A small rotation predictor, trained from scratch: activation gelu.
Rows from block 3 of a small rotation predictor, named by matrix and row number. Rows with one number within an expert belong to one neuron, the router's apart. Each number is 200 + 30 x the weight over its row's rms, rounded and kept within 0 to 999. All counts start at 0.
Before each expert's rows are labels from the 100 images, of 14848, where the router gives the expert most weight on average: "colour at peak" is the nearest of a few named colours to the mean colour under the peak. Only what is clearly more common there than usual is listed. The data: photos of plants and fungi (iNaturalist).
# router: router (model.blocks.3.mlp.router.weight, 4x384, trained with AdamW), inputs 308-383
# up: expert up (model.blocks.3.mlp.up, 4x384x384), inputs 308-383
# down: expert down (model.blocks.3.mlp.down, 4x384x384, transposed), outputs 308-383

# expert 2
colour at peak: green
router.2,183,183,209,208,174,187,162,177,187,250,182,184,184,220,181,147,224,146,186,175,208,209,250,175,172,202,246,169,197,204,214,251,169,184,185,179,194,242,170,226,219,213,194,201,215,197,192,282,184,250,194,150,239,208,179,235,198,237,218,199,182,294,157,223,205,202,168,259,235,196,196,209,179,158,216,161
up.39,204,177,267,185,187,160,205,157,157,183,194,159,180,213,255,231,152,195,188,222,206,229,173,211,182,180,191,218,108,195,175,174,199,178,198,189,174,197,264,215,187,254,220,235,228,187,203,208,197,265,237,157,201,181,203,223,164,190,225,195,251,230,130,191,211,179,173,186,144,238,212,230,174,183,241,152
down.39,233,210,186,197,207,164,160,182,173,197,209,202,239,155,211,156,190,226,217,220,247,188,235,202,217,180,167,188,233,148,229,235,199,212,166,258,181,193,156,243,223,220,171,190,216,156,186,184,229,164,186,185,194,246,188,207,208,154,188,237,149,213,205,178,212,218,198,226,226,241,173,200,174,247,183,197
up.40,279,233,191,210,178,132,163,172,161,232,214,223,159,184,199,164,214,230,239,164,146,227,182,182,138,279,224,232,176,156,215,205,236,195,234,239,199,203,194,181,168,171,228,187,198,177,203,246,210,197,175,197,218,214,232,180,197,223,189,163,249,228,179,200,188,231,179,220,226,217,183,206,208,196,211,186
down.40,163,219,211,225,212,212,197,186,180,222,185,185,173,231,197,211,186,203,183,215,213,195,227,230,208,209,173,190,206,200,206,217,201,255,190,218,159,167,184,192,237,145,219,255,150,186,177,208,207,235,169,192,196,220,218,199,148,179,248,195,171,194,234,238,146,174,202,187,193,191,177,286,222,226,231,257
up.41,230,156,234,178,221,175,205,175,227,220,236,183,245,154,181,184,193,166,143,169,170,194,230,213,215,147,251,146,221,184,244,218,197,176,207,174,199,195,209,196,201,210,169,172,151,196,289,284,264,212,184,269,195,179,229,217,140,197,218,216,198,161,224,167,171,153,253,205,172,193,193,212,187,214,185,212
down.41,192,237,184,184,189,232,155,218,201,196,170,214,206,142,195,178,181,185,224,185,158,251,150,181,204,256,187,224,203,212,170,194,265,169,108,223,202,198,204,181,184,175,195,186,187,204,209,180,183,191,169,216,207,231,206,181,180,235,181,193,177,192,194,187,199,190,208,156,247,223,172,159,243,223,126,183
up.42,259,215,141,207,188,163,258,184,213,175,218,191,226,232,192,190,209,113,191,172,196,178,236,198,213,178,215,235,202,219,216,195,212,201,197,217,155,142,217,219,211,172,212,196,143,241,224,248,224,159,198,204,222,180,245,206,203,188,304,197,237,197,195,218,208,149,172,174,191,201,195,198,142,218,209,162
down.42,221,190,193,181,164,207,182,187,206,221,225,219,232,218,221,224,162,201,229,210,208,207,197,232,235,213,213,186,179,244,243,232,183,187,178,212,157,220,146,141,256,216,173,186,210,205,230,108,207,259,188,200,224,223,223,206,175,230,175,255,260,241,251,185,208,174,214,143,262,155,188,196,206,206,225,188
up.43,178,249,209,193,222,209,217,198,201,126,144,188,168,213,207,213,152,197,229,180,187,232,148,242,209,154,205,171,236,228,187,294,177,179,230,171,200,210,183,238,229,224,169,277,177,168,209,182,207,197,253,231,211,188,191,224,167,226,264,244,222,167,146,182,269,186,204,228,180,246,215,245,214,171,187,174
down.43,183,146,161,202,234,148,166,194,212,172,198,195,179,203,186,203,196,184,213,185,217,243,241,258,169,199,196,160,141,246,189,196,268,214,201,205,188,158,202,128,205,182,239,221,219,188,243,192,197,187,221,197,188,203,182,149,231,200,86,165,249,187,213,242,172,191,171,261,193,186,205,215,184,181,237,218
up.44,167,202,235,217,197,182,156,179,186,187,221,177,204,205,196,259,195,218,216,181,170,231,220,190,227,160,208,146,172,179,254,181,187,165,239,184,241,209,191,195,188,198,212,147,233,148,199,242,206,256,201,244,172,191,229,260,215,201,216,162,178,172,189,182,117,202,238,169,256,189,214,160,184,169,207,186
down.44,202,268,154,179,246,195,214,193,180,202,180,229,187,250,205,192,182,242,201,187,206,191,217,222,233,282,211,182,271,237,159,198,192,188,146,233,214,223,194,194,236,150,205,220,222,187,164,199,169,198,202,226,168,250,216,180,131,236,189,146,288,171,285,213,181,201,114,236,207,193,220,210,217,148,175,204

# expert 3
colour at peak: brown
router.3,232,256,184,221,248,238,188,182,233,209,172,183,151,207,206,205,219,146,177,219,165,186,154,219,189,157,221,171,185,225,150,220,198,194,169,140,256,151,221,240,218,192,219,228,192,216,165,202,266,191,211,269,179,209,204,208,199,198,227,169,169,187,203,224,229,260,258,210,199,185,228,181,200,235,226,209
up.39,219,166,156,190,214,190,195,207,181,142,196,189,205,233,181,208,238,147,183,204,183,208,134,200,240,195,158,197,209,192,231,147,236,199,179,167,185,216,211,215,171,154,235,197,215,204,166,145,218,218,218,207,208,227,209,223,187,214,226,242,216,213,208,158,173,207,236,157,216,188,224,175,240,209,158,227
down.39,218,184,197,199,152,224,211,209,186,176,199,192,237,150,178,203,184,161,185,172,217,173,135,164,195,162,223,204,223,222,145,172,150,206,178,213,180,222,212,164,289,228,194,203,215,214,231,220,227,247,232,256,199,161,177,174,130,199,210,193,214,190,204,183,181,215,162,219,261,183,226,180,188,233,181,193
up.40,210,141,214,197,190,174,156,172,182,153,201,169,192,166,185,219,205,219,150,183,203,175,228,204,217,174,189,208,210,221,267,167,164,171,237,227,170,207,204,172,155,234,213,248,204,211,231,230,193,206,177,200,213,177,225,227,249,180,151,238,141,217,176,233,230,272,201,224,220,189,221,184,206,137,154,170
down.40,231,283,250,211,240,214,225,206,214,202,223,172,183,196,211,206,213,153,190,229,174,262,225,222,199,184,221,220,220,195,164,178,234,191,182,181,265,204,227,170,165,255,240,143,175,205,184,239,226,197,212,193,196,211,165,208,134,184,221,231,171,264,145,193,218,206,269,226,205,127,152,206,204,255,217,182
up.41,147,217,199,199,196,159,257,220,163,172,158,182,209,205,215,184,182,176,175,195,160,227,142,179,262,197,200,176,289,148,185,213,232,200,195,177,192,216,237,205,200,162,192,227,200,193,168,171,167,172,181,164,235,217,179,219,212,194,233,177,220,168,148,213,196,239,210,176,203,175,178,146,194,192,168,212
down.41,251,209,182,208,231,163,138,196,167,165,168,237,178,217,146,166,210,190,182,234,165,185,135,233,162,194,213,175,218,225,197,183,197,208,214,133,202,184,218,113,185,219,186,150,218,177,226,221,214,181,199,183,202,192,178,222,199,145,217,198,173,160,206,175,181,192,216,215,209,197,183,225,238,201,149,190
up.42,264,142,201,220,234,234,190,230,199,173,205,228,206,151,204,204,193,202,218,219,239,210,201,161,200,225,212,227,237,226,217,227,217,253,184,207,213,209,206,158,186,215,233,180,242,192,187,220,213,289,182,209,210,209,227,172,208,190,236,175,174,215,181,249,192,161,164,205,159,192,187,200,214,199,222,157
down.42,242,235,182,186,146,183,167,256,202,223,234,193,207,236,223,204,203,228,176,217,192,221,205,258,195,205,212,223,239,194,181,206,200,253,210,219,169,252,207,209,193,164,209,250,175,237,200,164,154,188,228,225,178,187,174,201,171,229,206,244,241,186,261,185,168,175,230,173,195,213,199,186,220,244,224,233
up.43,202,101,204,229,175,160,201,240,229,176,129,215,201,197,183,189,198,217,231,249,195,221,183,179,218,179,216,235,238,213,183,154,180,201,237,179,162,218,174,207,187,144,230,248,200,238,195,191,262,157,186,251,166,242,194,208,223,137,166,167,220,240,172,236,200,224,229,187,239,184,131,191,217,204,215,208
down.43,164,196,187,254,212,205,223,208,186,191,232,214,148,218,196,205,226,181,234,206,227,233,185,170,188,244,156,176,222,213,201,208,227,171,190,204,164,200,228,237,170,150,213,197,182,243,191,227,182,186,214,190,199,236,245,176,163,180,178,168,214,223,207,208,236,231,244,228,301,202,165,172,231,191,177,226
up.44,170,200,227,215,150,233,266,184,227,170,180,217,284,181,194,168,222,227,194,190,162,117,221,171,213,247,157,208,206,203,230,210,230,173,266,196,197,202,242,226,184,225,182,217,226,208,168,201,132,230,225,178,224,198,164,176,175,214,236,235,170,172,180,287,214,166,185,178,217,170,245,172,170,219,234,187
down.44,208,186,218,173,200,144,196,237,157,209,187,246,160,233,176,199,213,227,228,165,204,209,182,208,173,190,126,248,210,178,190,166,192,229,175,241,209,171,222,197,232,192,153,148,208,195,175,250,185,179,234,200,173,195,177,236,219,223,225,163,209,190,184,231,171,196,153,196,255,221,238,240,214,225,244,168

# expert 0
colour at peak: white; pink
router.0,197,163,178,240,183,187,199,170,200,126,230,212,250,150,228,209,146,212,246,186,216,220,177,167,201,259,191,250,212,135,188,131,194,207,181,258,187,208,181,207,150,177,210,234,165,142,196,170,177,151,198,192,197,187,232,180,207,187,207,199,219,159,243,201,191,205,183,146,191,199,178,220,198,201,191,220
up.39,268,241,202,170,152,191,239,146,139,245,145,185,227,209,130,168,210,159,223,210,154,159,244,188,187,188,149,255,232,167,231,212,212,221,166,215,174,188,203,188,195,203,185,282,181,216,167,198,213,161,118,210,221,184,251,204,170,192,216,203,216,201,204,212,176,205,212,226,163,214,226,229,188,243,184,251
down.39,134,184,208,196,181,194,210,202,218,189,218,184,250,214,175,273,219,202,203,249,172,183,218,220,208,187,202,227,263,135,177,236,196,168,173,119,178,180,195,192,196,196,176,214,238,160,209,193,168,214,192,149,169,174,213,215,177,198,172,162,208,234,192,191,277,186,182,154,156,189,191,228,221,197,268,191
up.40,203,170,196,235,166,155,210,175,125,198,226,203,164,185,209,206,191,174,241,269,223,158,301,177,164,247,220,226,207,184,155,208,161,243,224,180,233,227,214,194,210,193,168,173,210,179,196,189,162,176,230,289,197,238,228,179,198,187,149,159,254,155,136,182,184,187,132,190,231,206,188,212,198,184,208,175
down.40,170,185,220,178,222,200,196,234,212,160,213,205,213,191,204,177,238,177,158,170,248,219,199,239,191,249,189,209,221,180,197,134,179,222,226,242,211,247,221,198,195,208,289,186,172,262,203,240,235,248,188,177,225,209,207,209,209,183,186,157,198,98,211,262,249,223,186,231,208,218,151,211,164,143,143,186
up.41,174,219,215,218,184,249,176,190,205,157,224,231,196,180,200,219,260,238,203,232,156,210,177,201,220,207,241,193,232,218,228,186,223,201,185,169,229,122,202,221,227,174,224,189,262,210,193,155,216,197,163,154,199,192,204,199,180,189,188,204,227,207,186,197,212,256,154,203,214,199,210,168,152,176,250,222
down.41,184,143,201,235,215,187,250,217,167,219,162,237,155,176,148,202,182,220,196,235,193,258,150,198,165,193,175,237,194,275,161,210,220,247,124,238,207,236,176,211,209,194,225,215,204,174,169,200,206,203,168,249,153,189,207,180,212,214,211,233,153,149,238,241,214,229,206,206,203,172,210,268,210,177,205,205
up.42,198,223,255,203,199,158,195,269,231,158,165,234,229,186,194,201,182,181,266,192,181,194,179,195,249,182,180,203,181,215,129,258,189,198,190,247,183,236,195,243,184,166,245,199,160,194,190,204,276,188,243,204,148,172,180,198,145,200,202,187,211,174,133,264,237,193,271,213,183,196,155,219,214,187,154,175
down.42,160,178,227,197,181,230,204,211,194,205,170,165,162,193,197,213,178,189,190,213,198,211,248,190,176,195,211,182,233,227,183,219,195,179,250,203,175,235,214,178,198,194,183,220,138,147,237,184,210,187,165,189,167,251,197,190,219,191,216,199,218,163,205,231,195,211,212,160,223,188,190,244,165,201,221,161
up.43,211,198,192,200,229,207,235,193,177,150,200,150,172,194,247,177,216,214,261,208,255,231,137,201,199,200,195,191,193,209,197,203,197,175,240,191,173,205,110,193,217,165,259,161,182,184,239,226,180,185,185,195,230,167,157,182,182,180,188,220,192,184,219,157,234,192,133,184,207,223,170,220,207,241,189,225
down.43,187,153,165,214,241,202,219,214,201,199,176,195,192,143,173,171,179,200,204,241,209,214,233,175,190,202,212,189,208,121,221,190,176,228,218,242,259,217,221,248,180,197,202,205,182,182,203,203,211,268,216,172,199,186,215,201,237,223,188,196,186,216,182,224,200,205,150,223,232,160,208,160,183,231,188,160
up.44,197,209,194,196,229,191,243,254,190,232,182,184,216,243,216,235,168,205,220,196,202,158,209,189,201,229,197,143,171,227,157,183,226,206,98,217,206,220,222,220,142,187,218,136,136,195,239,274,161,162,177,194,229,244,191,195,179,229,205,229,207,177,157,235,146,232,220,221,230,168,220,164,201,198,203,186
down.44,211,191,163,216,191,200,191,148,223,199,248,227,183,130,180,205,249,174,160,176,208,248,194,181,138,166,163,192,150,216,224,207,210,237,238,164,180,209,229,183,168,237,197,225,191,210,195,207,222,161,194,180,242,218,212,202,203,186,231,172,156,224,268,189,216,189,241,195,219,210,246,201,224,215,209,231